A small image classifier, trained from scratch: activation gelu, 18000 steps.
Rows from block 11, named by matrix and row number. Rows with one number belong to one neuron. Each number is 128 + 32 x the weight over its row's rms, rounded and kept within 0 to 255. All counts start at 0. Numbers have three digits each. After the name is the row's rms in percent of the matrix's.
# fc1: MLP up (model.blocks.11.mlp.fc1.weight, 1024x256), inputs 192-255
# fc2: MLP down (model.blocks.11.mlp.fc2.weight, 256x1024, transposed), outputs 192-255
fc1.648 102:115125144132205113169113165093122143185121057108167136187140146105132125115147105114108157134068188099060160106136102145083105154144138129097114108075088147137058179122106162155129132101137128
fc1.649 096:098139111161140132155150121114170221120188125148111123106162171121163133121151140077151100191115150094117107159147152185080181135190099146131137156105099158131110116137101124122089090082138170
fc1.650 101:183149102118131105157098148087138175123167076103148111148129109094157127120121142134100124192116098104122123116145115167119128128179131162104127151104099175166074116177167120138169134120148097
fc1.651 087:082052126126172170133107108024152154154068138105124165135165170175113100119162086018170121091098175112118188065084107149110148143154118106104117133116131187091139142109126117126127093111121136
fc1.652 092:068201088123148091102127169105147114130116096080176104177126181143098142103079041146152174097113130140122129137101121156105138134091118103102114110098165139128113132107138178162188102125182171
fc1.653 090:147100172135123169160130150101189226137137077140101178158186178139163119140138135101141116143117224040090134105110100149093082118127112139151106136150092149078132166139152147138158093093151124
fc1.654 097:089047174184186143152154088139139165112180135146143110152163171164124101158120109118153096171114198109119104129053160159124137169152086102114120165135078119205150123090106126106115125121123122
fc1.655 100:123141128108169121138147166093204122169132076123155191178141144145132141158123103139125172135080181123045161120132100122086121145162124142130105084087142142158097125136069161170107131053144109
fc1.656 086:144091167143179103228096103071069161160121138099097100143146130111190109102128165137096109119124144071115144156126141126081149135126111145133122147098027217164124128171152120127139102133095132
fc1.657 106:124119098112157099174127118090097202151193110108142089163160115118203124123155146117124109180110140086110113134088157143135134141155123145083058157124082180181119117145182134136144121125114082
fc1.658 105:155146106161104105133154126105147172105154118128132160126154128132091092165113146152182146148131202091111137097120088120030097163125107181140125118146140139152126151142100099165083153118162108
fc1.659 102:127126112047159098132164112105132131166130131168168141177151075131159149107086115131154182111122127137133138079123126148158203147134149133114098161076113133112135134132151131109128160129122061
fc1.660 104:112177181152112083104147155118126155132113091125174148153132127127181079109157147083063161104135188110102106137116100128101122078126135146111069137137176146105120100130151136116179112124133168
fc1.661 093:082107153106132079174156087139131202119119127108131096136157129115186141191167093071092163125124150073098110111064140160106151153127152129076085116117105116135148085093123216156099094119111125
fc1.662 109:136096158154115118156074192151147111120095036096162168196124187085175161114058128185115146110150141127148130112162111096138157118117121076093073164115070114130128142147153172202140142132186114
fc1.663 105:167107160079128092133168147137136183121149109128077125120165112093126146080139185102091112199104166109121127142108108122052132179197153177081104147113153125130125102204128188109148067063173133
fc1.664 095:115139108136170169136119164081136168163113098101173135175138190117106123140103088115146156131067170100039143126124085166099119148155124143124135122076139134141079197127087138140130126081155168
fc1.665 108:156143130106164122181108145088131127166112113072143112158185146128116117131103051111148140110055137133098151121072142170129142193131180100062081149046100135093107167164101169159130136080183115
fc1.666 107:123103107156205128140094205095124147153129058137192102142139169123107143158158099108102120144083154081072101158091127112126106126103119143134116151070152156146001174150094133145152165104149159
fc1.667 100:076076131162204152109107129128112186126134115132188132157131187146120101140108131127133149135083145118089134131102063216088141090189098187121105131138149114159148107090112165116156118117146175
fc1.668 102:118194157144126080114186125118110133136144105140105161166124134150160145163169144082081134124150167096108099159146147109106151100131109137137097128137164125112114111120144142108150084123108116
fc1.669 106:110103171134136131091146102096140143129148117152105154153104133134104197092082168158133100152149138130123155144193075119107150118247127181123109162163180101133119108173104126104119154097143105
fc1.670 096:132133155115151085177097207149149162161151103111160107140145176102181145170138053106148153133092212092112151087127102098075145125151160148100114103118051112116108173117097123189141117084143173
fc1.671 108:068071125121187162175143080122137209126124126141111101138163139095139130135160104084111131155106175102119127116065140188129131179128106127095095143117098106163151098108132199105112094144116122
fc1.672 093:104104186155103121111194130133142176152143155099095145112156136187107077209126120123198126135153214074123101073139159084107119138141157108118170094144162122099139174096111097113118151114143175
fc1.673 108:105092132112140099175166118120111171135127107107119127145185147099162127119096161144101149147135151105124125097096124151085168171159170140071109143113071120115125149106117178136149084078189161
fc1.674 105:189158094139151147127118184126156174201162062122181142152130152152107089124139128147134122166080185094113144141107150168125122130141103161152180063088123124162130171129150178139084142134143099
fc1.675 097:100117051123141171175175101117117197140147136134101106123155127128126087136127163130130109150137142087103099115116151203122138197112098129188165172104122151143112166132111142090132125134106165
fc1.676 094:157158110142135143144131147124142108164153078113132094123117132095063112132153117150123136189108199152121118139117145126114111181133119157140137102104141096188077214103158133143080115135145085
fc1.677 093:053147111125140128105119117114146154148088129120182185130120145167141158136132067150189185088096110129105158107163102185129122117115179077108115134120150151076116119091080124129107137115164196
fc1.678 103:091123124193190126124100184133101114159126094093191127178149172159170036103136123069130148107083130161084147161067091194100148105110120135107110108071109205137124133092159126110145100108119183
fc1.679 109:126160136123173140104154118107193101129162083150162172126082123127110190093073139150148123164084113140101170183173089156121134136190107157167178158106132115170076116118072102125071156125130131
fc1.680 105:163106131080130159150137166139186099153131093094108171147102119123151104089116122104119153138089184118126185105164111115115104140117139152142176070061082149140127135144152145130140080108141122
fc1.681 109:149137176124130117174133117138125176218183143096135083179171135160158115174174112107159124127101199100055101112056133118087129144127165120095129104125098111173129197113117155173098135080129113
fc1.682 109:119153145135144110125152154123156137110176105149093130115117193113130213129117098104104097211106164111120098183169156116064181140170107117134155118108145133168101132162052180138074106074144145
fc1.683 085:142114216100129151144157085159116149163145133104073115125139126143108145190096148129148126143151159116087101129137180084118134116122115125147162135148123097163120176096103115157132167122090135
fc1.684 103:168126098141172144170162129038129068162191125127110116154128142130090147123135106156133102181128098128077134098118163112113087204154132147135154154120096107175099119160082113116115186108121142
fc1.685 103:158132117098170110141144161000137184150129072064127127123180127099089141146107186118083137165127128073126103124101138134139078161125195126081136121118149161058054178128136173133151131122199138
fc1.688 108:168092093163118147153076211124128128160138055083163147154160187115135125126066075167157197133094103144117142080168125152088123154130144105101092100070092124071049167148126116227107148092188159
fc1.689 101:119140090083129097126158144115174088127133138134140137148125079135142148091116093107158131107087123149102160149116123168124196159140166083115136145029132142140122113196071129119102120051169105
fc1.690 085:129106228118101124095193110129148197145144155126093142121164132185111148205134106108185125129155216072133100105119162085126143120150131086136174111150147109117137172114113111119136161117111134
fc1.691 084:119156118113174126175143201107141157197164063077146142165137165089176120107081117117142166139071191098073148154141118113066107143153139154096123115067092141133047168136115142159113148069146155
fc1.692 103:131088186108122156110156168096090185125125111103086146105130102119076133137153160113097154139142160087118124137145079098042073137177113135153155106124164154115130096223134184126167127083128108
fc1.693 095:097158141071143093169123134143129119188115128084103100165138080100176208135143097101146209109116119138068122114134120115133131124122182107096090154103106106157080139139073138203128158093100099
fc1.694 082:145122160116176142211083117099111141213115125090116103162101094111187110106073166151114084121117130119087144149133142134153148123120116146148137157079033204154115112150141124156130123133105130
fc1.695 106:172108160155149115164123167100107145109110066097084155142198214091119115181083158109118123135157178098122107111093157107073099171132171117068060129116119148088115213158128182156147086085210164
fc1.696 096:109124124091184134126153129080103140195150128109149146161191116146138110116041080165177143113110130137096140120137135158130159187129156139121134139046147132061126128152083133124125184096149159
fc1.697 100:105131146066121135121130147121098165172130098094124141161142117099139094092069179138165167116146180111159149065122087070156086125154156151113111134150107157087121203094224160122202106138125093
fc1.698 103:128088095157084137086113132119131123123096109065181126165134120141135060108077163167170106113105098140119158141140106192107163113164173119103134151142181133134088146153154085112110146102177105
fc1.699 092:102136118132220135152119164071116182182138094092163113202176154125131104119142115093113155140065214117047136143087104158096124127138142163083126126093128130111099164113094176121126145081145149
fc1.700 094:157157167109108171116121162136113154158135125137134145127150137130102100134136137114193155107133198110123153097147034064105139105126124215155157129123169152143127177191118121139170185136124133
fc1.701 092:074079147099167142132114117040160146175139118106127152155157147157136159105133070097180144114113165116105171103125131135121113153154154092115117147121132182100144133126113108149149123098120139
fc1.702 108:100109225118120100113144133142124128103094094128171131156084130084111147087134103140112178136088133133098155162137071121074123118173094137144137100121150113187139089088117122144121105128114085
fc1.703 113:175167114143123127167092166151126135180164095126139108137120157086140124150113122148151128183111158115137095117134143104136134167120122175149188154066103098154074225151129126172120148141158127
fc1.704 100:099129248146136087129117159174156093122121079142170139149072163090150139149147072123096169133125159131125146136136092101120139138158106144126101106127114080220140124099151170153100092131130089
fc1.705 104:074148139107157054149184098098159192107109138144145114133136088137193110142158145092067126114122124040109125109116131128122139124097140119103130123147108120140134083097116184130096107116114102
fc1.706 095:085148130157130125108155091084177077144153111131142149126084115142111210111105125155175143142103104162098153153170080154116141127170117126138164169140128095170083123103078101137057166113133115
fc1.707 096:098125158166188113163170161127153154160119079123166165164160166118165076151113099165101173124072181093049136139120124146085139167134130118136116107077106156127086157075089182124104124066161134
fc1.708 099:161129132039136122141172103121134152146122141150138137206160071107143115103114103114134153086127129139110135084091133148158187174114149109093111147086123120107151105160146161111174128096140063
fc1.709 099:154140145068134103126099165091164164171101104090152123140174131151083140152104104163096116131099149112112118094117167125146162196143210092072105087057131134068091186164126191158107100102199119
fc1.711 096:132162152088197113122108187085139193180119093092196134149118126139131139110069141135128172141033172068112175114136094143105131114180135153149132073065127136129069149121101144175117134098120152
fc1.712 114:123152112183124117115104139108152148084126150154117102096155154119121144104185151096110076148088146114117143195132100103089210115177133163095133122115156125110125149179085154126081057116156142
fc1.713 096:113125174111197183151113133105191142181138096121142162143133161124120120120135108108148145152041168095069159093124124165098152132183133154134175114080102141114107138120077149141081103085148151
fc1.714 133:108112094124140136139167122110172068121098102098133121164125111116121131125155086102173110117113111160100084094098195118142118174105148036106142103127104104132100145086144100143135099099150091
fc1.715 101:145123166095136096135146124101139157150136092119128152152178122148119175150111095164113115149112153097116132106110164142130155200150190094072102101078084125084108168127110176147068120099176091
fc1.716 103:168145124112128158132054159124122169223097126119163091163129129126093136175132147175146120119103147134099108124140118117139184104127120166125128132099168106152115182173146158137092157140116085
fc1.717 098:125117122199147092166110161083157128124142118084097120112187179145140117130166139099109092175106139110112152146142124121097125192182194135072142104096105147109081143166074145139087097081214173
fc1.718 094:137195173072113101114143136123148197189159128078153099112127078141132151153158109097119139139127194083112146143103071114122113111162170168114121074111120113135128155164086197151141147130111110
fc1.719 083:132074203128122109091158159123141130099117094108101192138150117179090175170103135112076116139134192086137142142145157074124080138146155090085061107138160159067104137141155161112145137100183114
fc1.720 107:141178084142126105118139205105108121152188048099130179150133169163122127159157129095124134175129172098126122118133112111056074183181146121142143110111148167118091162157125136120154111047190137
fc1.721 101:103105113151213108162164141089151162137155084111141157187183152135126084135109139089126143158087177089090164142109080144067129154181126150108148109113121157154097177126096137122122114064169126
fc1.722 093:111168120126146110145144167094128186159176057093162138191143135129154104118077130171142130152101182084069130126151102147089124136141124143126093138070129171147045167141132146140126145095155134
fc1.723 109:157124130079113108136186117127147144102121144145097145191155109136120121142091080104126138100155156112156134107073144109120197178118128097076096129080114136147151130157144167125115098097181059
fc1.724 112:087115100153152118153159129109102135151153123105143125134208175133129062154081120171140124136120174112099115105118135112092139167147152142098101134116084120089125192093109151098141116091160200
fc1.725 100:177125145089135150132123123067151154171121126107093147143195119164097168168126105104119130112133156080118138115093170084128115156123188114065075113100132136043119158164122179162107112114136116
fc1.726 106:139145143138154084177093220105105187216154079093138113160166155123166113150097095117122118146108207030105121114135132104099122128133157137108138132082098140114047222141108138169155170110150157
fc1.727 095:070147113168154036151138146102134100126156089134162143153143143133191163122115125119116151134132102152123120154108087149096163129119155117060138168139078121127099096105100094148125148108164132
fc1.728 112:107102136176142114124126145127089099113096073088167145166122139101167073116094135113087185116100115147109124183119083186061119125107113142121113126097137164137123096109119131127141103107157181
fc1.729 088:127133154144118103144158110107104183101145138146117156168205168116158077181123155125172140131156150057120111106106134145060162132144111162113098136144111144106136175117155130128158087106161153
fc1.730 098:147145151122185175121112117118112087194121137117144097161133143127091112103123111085163112159058120152072175129086142138134130144200174163093121144091148107157065205149125126092119144109126133
fc1.731 104:127136194059115124096111139135161211152103104127165159161117132096153129100142137118141154141108152094148194087138071098167084120233158145128132075159128113109150122101170132099150107131116105
fc1.732 103:150107080152125128169123148125163222127125072118149131179148167138142154195120094149114154130126201101092110123124088128074142128123095143134086072131104120180128125139143206181126116088143098
fc1.733 107:123080122126142169132142138088224171121130132149149180117140167139076176169102058170202151128093114115118146098139133159123108144139165115140160117136135108062085166124058121148092174093205177
fc1.734 081:097089211094105088092163141127143143104117122120093158109142123159127189155105131123091126136135231080156108129153165091119134127145164068105075104135156126099140119121129182119111108107168136
fc1.736 099:094133139132183099153144145093160144157129068100165163171163147166160120142110121120099171137101167104095155120130099172078126158158155165088111110096093167131100140123080151134075127081198140
fc1.737 095:086163143152172148107158090106178096130139107122155171152108129150133169107130129088175140133087104166094172185147091157121149122176093125140181154096130135119100129103063117100104138110110138
fc1.738 114:119159154062118126116119156107113124123092097065104133136110135103082153132048094154129242102138149119108127136170126106094077125094108149144105085100169127160124120160141161178197127123142165
fc1.739 091:104085100138128113147138111076140177107109120120122169151185180169151136153123054096179143107126137052131178066115080111067140152156126095094159120145065144109141170114093121136110128092168117
fc1.740 106:144105102155150052140152135098129151102124097115144143152174148125186122124086156121100150147147115113131149196144086117069118124154125164081098159128113145115109108189085110119126157114149143
fc1.741 108:153162100125153124168121154110137157213160114125130123147158152103122159158104117155175129146100161093111122147131156109121132193103155131139181142073093113087069246150097132188090145112139118
fc1.742 109:172109166166155173127115162102119069161146078134108194202136207153111139138129114055175129125134153139147160132085133138080112150196126135114147144112128122120120161145140121103161102094147128
fc1.743 092:152150146133152138162150174122150172180177084143161128126164149126102139138119116123170101179107197070101128146109119118099132154167129180149155109078082122116110230133065160124071154119152149
fc1.744 074:147056156146162134221082110066100172146114120117106128152152136128183109073122162147126099117124137064109145136140143164120145133108102143135121149106039240132127135149158104123147096133101122
fc1.745 093:140135220168163130140106133151104147107093097138185150151126180060126102136166116109120192124097136132128173152083045114075137123168107180118112120140105080164135135100116150137132101153129109
fc1.746 102:148110199056134176107132126119097148142095114110129150134109069118087099055083164131132158119104116118119216145156048117123115122169110214174181117096164153135114124175146112128189108133102106
fc1.747 109:150144131157122128154079159127126123154133050062115175148141177134178117100096187116123129140135159114125133116125147125111072128120168107102129124103068173099127149158170151168158074102194176
fc1.748 107:087134176114123052150107121130120132139159121092163148139105101126205154107086156171153124128145110128137159127181093130135134117146185104080099192122054132093129093178099104156146173126144131
fc1.749 094:070147018154150074137146151077161144121099045087152120174162105160168171147142125134074134110133177128074105163096128139101154115101136086083090161140129136137064148112102155144110175113145102
fc2.648 091:086082127171114095155180070104174122111145099100105142121058112147140142109089152171096121116137150174068139159107127149168146104118075141136078119109132079153126110093117087156141167178152114
fc2.649 101:132119166152124151128116142112081127192090116092113178062186088147166148132099136105067114125076125098126124096113142198153172105100178101109106128143107153152110170147126130179140120139155116
fc2.650 110:167135106137119150156107089129136160140064113220152166141139115080146109082173172078172153124180105159118122158100109106123104150105107192099113141079167139175130186166115067135125104196095092
fc2.651 079:143119132169114112113171157126139118154069124123146103163101162088132133130121169126092117106112151115176100095124123137147133140103128153131111088164136111067129137147116133105131158202163141
fc2.652 099:104125155131117115127168129120066158179200162158118119140093172179088103128198143121084092171114172177152105176173189028106113138204137105119165137081113124107127113137131103068136112103158133
fc2.653 100:102130128113109159163143151122170150095114138134071168161068147155198140130088211155047153127135068130115136156172088131124136156124147144110135111144104140037138134151120092104172136123077133
fc2.654 080:255160105120093177123074101138146118121113103092101142113113153117119104138143184134138157130137139098114159126127071084159154134077116212133105113145124143118136145221166078204091082131125114
fc2.655 087:110163079126118140110098113116126118171143072075082135094101103143123174179088133142072151086142070183106136159098123146088150127104166136125186086144084137107088139101162139184134092141147108
fc2.656 071:132150134116119116122158124120151133126134128115131087154101111146106135113125131091094117150126143138122125122125192114137137130157145096137134087125119122090132137130135181101116113115128111
fc2.657 114:150129143150080186144084132132123169099064163166134187166130128113170148136095142137129153121136083156119147103127100148149075160123130167131157145134086143198122150173078066114097121143107132
fc2.658 099:135104074104115152124049126124088155128106114142129122146123169131114126118176113128126145135147114144106172111116133154144115110129120105156113124112136115174127102173154141028100193095099135
fc2.659 096:102155093138132049128087121137151072136100087065152093146115176132118158171166138118067118133122098119113141086121168115179162144109196110114144150106099140120176141103128188159167131132170156
fc2.660 089:159152163118140197141108110137105135132127117133098162168108133133150134150180130158237134120138211083120114150150117075149131133087120178110109092109134133160127135146100118165163145125118093
fc2.661 090:157104137162124183168127151130126130135101116124144172191093111123099149123173091132143157092137133134168097119102106067168147121085137127128149147110132135130121129160059039139128174150144118
fc2.662 110:121120118071169127144194122129143095119144117134144080171161138085140118140097116127142114159103084147125127081152107118124143133104113204145087073144118136148124120157104099119109134141088190
fc2.663 120:113092188103167138112137122115072153149132109187086179159152112143118130138156088111084161135150091135112123111140095207089139118192090129171115174107125134142123152098066185068131192151075113
fc2.664 097:045124128124173076094111122152105136100118071111135150110177121135090098121141161161098168149122160131165166128104067114185066140167149128150145095134163162157155121068170117153129152127156125
fc2.665 115:112072105152129113180060096171109105143112115135132168194138183108124166135145118150105134095118086118098142104103096130128160114135067151166151145137166120099083101142116121146098151075138160
fc2.666 110:175141179136137164100130174182142095101096083178069134172101110117087113148171129122133160158127090119085148109186109159098084131148133177134148114118160114118114121128120146043122152131122106
fc2.667 112:154145065079090132126050111120054147142107121112132165119088185147150183134135128125143132111119105175136184113122115068088160177156106079116103152133118133149120113193125106144130182140156130
fc2.668 102:150104112132155153129126127137111102134172135092111138129132141125126144124180087153252147118112214088137135186123175099120159152110153125105110128119135114121112106136128130159138097112124105
fc2.669 110:091125130159133140139110109123062118146106140137145132159064151104146110138116172116106060083110172149132115131156106061127094107066134102149115040097134128127127126057186187177112070113160127
fc2.670 097:139164129143157190124091134099068137126118149122124146083146084107155091110143119108165156148093154104058127121142088057101192172197170158103153105078166129157127123084182106133149076098118123
fc2.671 097:178128132149109144136109153133107131117130112133152110146106119126143169119176134154127136127131128140171106130103101129138130150127140165139135122138102156130139111147087085167101190157145104
fc2.672 085:086125132144155086123086134112202124105127117146140096123148148132117155115152103126177095115131070112116130109132039230120128123133114193160113211133129136110103130134074162127151156139130176
fc2.673 109:171153127130111174171129152121047174096081132186118224141178139103107153131124106122143124136134040120127137102090114162135148082125074150160125163180129111114119100123093105124120189156113127
fc2.674 097:075104125128140051120186149120132126116162129187108100147105105144130145136106160115073158165162156129115106129133136075144129097193121096140167161109117152170124121118121074093142141110105110
fc2.675 090:120080143129089120121064129125116124131114105099183171108146118136142148135116073118103148120142072139186142129137103185130131155095094141132119078143117136118163123158095107218116136127131149
fc2.676 093:190073091073121157142106122128124136141150142157114147123111107104097153104148158120152123138122171102051114101138161087072104117128072104107162139088143140184155109149161135118094095150138116
fc2.677 092:141127115142103094147185126117080154128153136149126076171145127131127119126157108167075121133148129146125140135131204116127160137226117121105181030096142093085118106105131101026164103100140099
fc2.678 094:149132153094099081101179103088122114165214129203105108183144142132089125070137084162113144135122127138065155127141182140131163124138111082082124156105104108130087133119098124109124132132099167
fc2.679 097:117145132126132207124134148136091110153150111160107113155080137118118126133146153087114141116088111102141104142138170142136107137155128110146087059136128116124122135010164172107122079114122127
fc2.680 107:139122091136143132125166138126084121108148112181156115163139151150152110139182128114057141147105130105117117175082149115115194126152120138146153137124128128155139132057148108063148127140114113
fc2.681 107:142207104114140169136158147095135108146150142186134174128101139142129163159132123155107140111102167126125112105122124064105110130132115176116142127157125122122149104132067164098121176131077162
fc2.682 117:175091181140121158110133143147157153145027107134068163112156094104133146120114206130056061122084146119182144091118146174179140110079127123136122119178113152102137138137135213140160075164109127
fc2.683 094:064192175142134138107075139123134099145185133173143107090144117138136168090191104099161110165072123136134145136175115200128127144152123112111150180157107136118178097112090102066117126151106114
fc2.684 106:115119147098099139139014140102054121111101098156150109086125115129120105124106114108107132159092053129117098128125101211117143140074139091088128137138087118099097134066179129228138117112128102
fc2.685 110:133079158127109137146119122104133110095107169139133107153166121160112151110109143149189103160149066115050124082111175085108074142121093139157116167176110122078126174147132035154139166077171137
fc2.688 113:100141177106170123125202127117083144090219146116134155185101130120130147145171077134183151169124153113127127136116056129154117114201139194159125098145142144101107158149061090137138135180120133
fc2.689 100:134160108128171110122113127122111104136063059070129150128113139119111155143109093129069105099164115136169128123131185091136179138101198100117133116113158141104173102084124181216132099127126151
fc2.690 082:105128143134123104109089149092203145115135162148146108123141138146146157118150130127168096123106087131121120141128022231140107131165111176146113207140112144109096126142075134104138157145148147
fc2.691 095:094245111116092065120118131063170182121133082087105081081081095114126105088117103094080159087147124115115120116095075176109159154143162143127135117134102101137095114096129133117157127158149151
fc2.692 116:114107140134121144135157113114068130179101131120143178107060156136153132118092143124151132156118097141143140161113163105108178115128102105147138124112124151072107101126114146158118103107135181
fc2.693 100:184157081170190108115178170123077087116208101148120123086133110144106131151124159144125136165078123155134103178132140133069144056172123132107166136152190119153119150162104130105102170179094091
fc2.694 079:119131106103110102160119126119093177088123123096127097123128102134141169116166087082096093130158133138142161101116173097110170127148138081152167099129115110108113141096137178144132103105131110
fc2.695 104:127108118083118052126099088152161135149127134139147101190108100148055105142102151163099100146102043111114173148168149138101082086127090129141142056101088112059095108114123071141122163165125095
fc2.696 100:154152108186151120135110134166107081103073066073143121129120126082109132157132185128094111117139133180125112131113144077131200100083171146104207094105141136078151114078147108174184103146123130
fc2.697 092:154131113098096120155078121093108138138083119124161086141137169152149173154166079085103084093110128108096107139112187132160111108068176052131124129107156116197119110127115156207136119066150125
fc2.698 108:041104113115118133129125142130075136139188153206128130170114124145127168128197083090168096115089121127132159113152025166107111117181105176127148042112104125092125104040091095057107133123142152
fc2.699 093:086186182176069105101122118104116175129107081110111148108101135133106144080137119107117155178128140149113162099106068116160115098111130086128193156084106111164091155152178093111108123078147093
fc2.700 077:091103132143116097110147140127138106114096096065135112087142096147128140121127153100086132118144138138127112158106210149145138117110158016098107184140143126204144135083096143113116147123123121
fc2.701 095:092134112203113070105157164116115072179110144157171097159124107111139164138153160135048111140130125169157113140155089117129135111105128118167106067153148136079138149059090084084130173156129136
fc2.702 103:107134123167148187121121121146123124127133090209141139151068122163113105120109169123115147097144016141101143130142179138102094077126088142159080100130134132084148129097072100068145189105125142
fc2.703 097:057105136153123172150121112136150117129157147167136135140129117123135099111178077167088127145125142140141127123151142103138113086108157074129139081118113125130131135060113158093131120141125143
fc2.704 081:204094139148137181155112139136142141170113156137153134117132104134105144135083157159067159139123099154128119116125114128104141122077093192110120051121116120115166127122128144175100144092121116
fc2.705 106:166144108160163140144133166142216105116181151063126133134088106130150133126131100125139145122133147133153074130121152078160144088137145144139132130140122116096134148175124081190144101120128124
fc2.706 095:087087142115121191131133121115044119122173118152141103136096152138145162156167129104105133138102139104140116172139158150132130135154132101137116045157124123113131153007151154116106081119123139
fc2.707 091:148138136069177110126156137082059166089163112133114150162183143109136119079111125123146118114156163167073151137091123164147167137177159132101138074161113072215127098109164154118129096135211153
fc2.708 097:111159116161127135175104150115138074147094039095161143146103128102116116144159153107070136134126098149123108149100174106149182122105184117122176106093087164097146133066125217133127137128118171
fc2.709 106:126117110127121134164115053119148149106134122143086114200092154111090166144143111141115087136164091127117156137121121129092169087177071184129155122075124136072125111141108111145083097085100082
fc2.711 101:118095127172129141130140102162138188140175138126151161051057177105092211167155117126127150125136202121174136154112179115129080152124114051162133104141113109098152158137102087152114140139126154
fc2.712 092:101124124149100106157133131141159139137093128085112126080140078123137146135103143125055103137138120125106099114105227158122143137060164033133134153140113125159113164072159214188127125163094099
fc2.713 104:088136139141069108146077110131178108171161109075152131120122137077117081151084117174164076188134136077138083125181150107070137136126138084160135160167159135159082142141103134120147120148162163
fc2.714 096:128139142131124108103159122142099107174145151161148155101132150142142101134162133139105144143148129104122142138105124129129133132160118153102121200100121120159130137164117255090112147147120143
fc2.715 098:117114115152162123121125116143159094153162116183140096189064135115136176162121096122126067126124060133161080136118089111103142146142109175111158143139129158061150117079080120071123148109118167
fc2.716 108:163139125079117019112213104142183139137173109145063079160099139130120127158138184115135138143098113104130069151117206069131106131160118115129159182108137109150142091158109102110131164139175127
fc2.717 091:153163172082095140121164078158130139143095094142106166108114144064135153158049100174105046111136093126124120099122154109195133095081168132105135158155179095145124096150112132158145127124166120
fc2.718 085:113146126119118138099087139129134132123039105107088143134099131125147143166090128130119109151137155143121146106136151008137103145176157121114129137133131148189166158105123127154110080122111165
fc2.719 078:131137120149102127123080089119140136141140102156166061117120124115156139120151095118138147138149076174124143120148033180137136146182078201121136118101141129052109142085135081088114128132122108
fc2.720 115:135177129158132191128164137126162151136080116161141155114142135135130133169080181126117146164085161144130116114119152164106139135144082108137128171113136115095096135162087166109151129166122130
fc2.721 081:193123152148182115128098105089148151105160117125120123121110108089149137134114165107144137112211099125080069115109160161119132130123184110150145120067139083209173109078170156132126073101125007
fc2.722 095:069186123167178106119129079106139116162130113143140118118141099147178087084142113103088111115101123184108179137100068175155146128134090102166115139127089151168132116095132119103112146058099094
fc2.723 107:093140124143139120153086121114125127165067101076155159153112144113127087136139158124078123075136091129158137105103135104130160113089185142105128084136102138116134120083168250145156135151141130
fc2.724 094:152113140088114138103077117152067105125089134117115187120168116141119165139158098151121116133159077094120183088116132160102135151099104122107109065166139101105118141119125156218109129091145118
fc2.725 104:179101133085173128127126100135129134125166093169128086177096132182123137096158173101113122150117104159106129134164117136110165107170141170133118058109130135104140151132132058104102124133088074
fc2.726 105:080162109197108232131060146109169158118116117108146160115153148171129088115115125132148122118136143129134135171142142084117102128077136098110113140160119106178101153049195160127102083122172187
fc2.727 099:090118094087133255101114120125138135110098112131093172169110156155170102085084140123197132138090119118150171100153182114155138115132138131116113106121120120174140146113109059119178112135131124
fc2.728 105:084147119102106115156104102095166110159136126166178143150142156136120135119120090125124108159161124127102200132150116123131090116135154099122130113116101155149125176119092141123127115107143146
fc2.729 074:104112127091121124124155104140115146123097129120144106156090140121125097114157106124079115157131134116151153135143189122137155121186102093113128067125109119041143141139125192073142129126126135
fc2.730 101:080156141155149055110217146105089108152201120136102166154121127154126113150131166128094127128099147112156151128184079107135091153151117147131142116111142116143109134054100126114114090120152177
fc2.731 121:175099122140128098171079112152146142147087161088111108173105124125112096133124112143107092144133036111155126085142169090123122177078136118103151127116100135088143121177153170187116123141128151
fc2.732 115:145153149125111155161143119107083134093134109134134132134153121141100116129120154129143150176145158121122087182167196055152146144162110084125142121122150145182112103115148117061109085146155136
fc2.733 111:199127150178155130121130126126152137125149151124152133074111125110113079122178150150114123129103215128102121137125144104136125149191085152122142085143128115055103121111197140090130053131084108
fc2.734 082:081114113194131138142076135128144134137128138182171063132118112155136130122188115127127120148118080158159105113165000161129078117143139210105151119107131147039118151073136114068100169137136104
fc2.736 089:166123140142113131134036075137161200118150140074199169096109158102145081125106149112112154116118133107140187119156147178146121151144178129100155159174122089174073110176181110140125131130148177
fc2.737 100:082127149128135166139149098136060147162186087168130099139089149119095168134143128097141109153099135117149082132128174121151094113161108102141091103115106140104111128042113193154147131108114103
fc2.738 118:115140099203142183120170126108103143138128119145151140061134116137105182093119164148142100135121189117163118193129131113137069127147114135119107130120144123110073121134126107093125143098151095
fc2.739 089:122129130138119097108147137156099138152123101138127147191093139072161170162116111159105119123118116130145070110136085137118120160134157070146094139145120137094136128180058156090099195101121139
fc2.740 113:124113124051144187162056130130121123145111134104128114170096155134140147106123124112131125141124133124137142086136104100139145153136185111129124087110071137109120175115110092159136131141113141
fc2.741 097:106115126142152199146122135105135126145151114167143145126106117129161107085139087151107106137146150143104110102149147063129102097067129107158151064105133117144140131047137188113133077134127139
fc2.742 118:108105103135132134116222097119144114124107135124120143151137140068128108091119194171204137162115163112113099086145081100117134054060146200118085127135145123114167168152120105147106132128114161
fc2.743 082:136122077090121143128117158119159126158096120140081124131131129138170158110160115133104142143139145162136150080145194156172122110121135029102135128100126166169124130055162159132142068126151133
fc2.744 064:143139138129097127120138122119171124118126141121126108142122134119112145114113134122104120152117151128152112109139194102137133113161159108135125100142124120112124141166148176129118139111149132
fc2.745 081:180120144123149111167117135120127128125147152086163110129125129134095180121124155145129121109118158162142074144123209112091133090116128132084109070173126089156138118134070159198112142118119099
fc2.746 092:138150176140137115134072139131126136119157105074133102107131130134147168131110161161134171146179062099119080129121227151086129138140175046115129182145157106141139131146089159133101179084100136
fc2.747 124:143130143169126171147181158095122111122123140198115121135089100110147155177118146141110153133109035115080119135119096114087060127067101151156101174137133141113126170152108030102151126120113137
fc2.748 099:165074166144121255140149135136150112119108086141085094147153144120155156160104166152112134168140139139139109107114142151140154116079139220183169039130137144120134178117126131128127132104107155
fc2.749 098:071051118120120219093120134157055123113129127139136136150127144106129135092102113109167122125133093140094194119142171101114108088141164089078120117099125095165129104110093161117145100110170069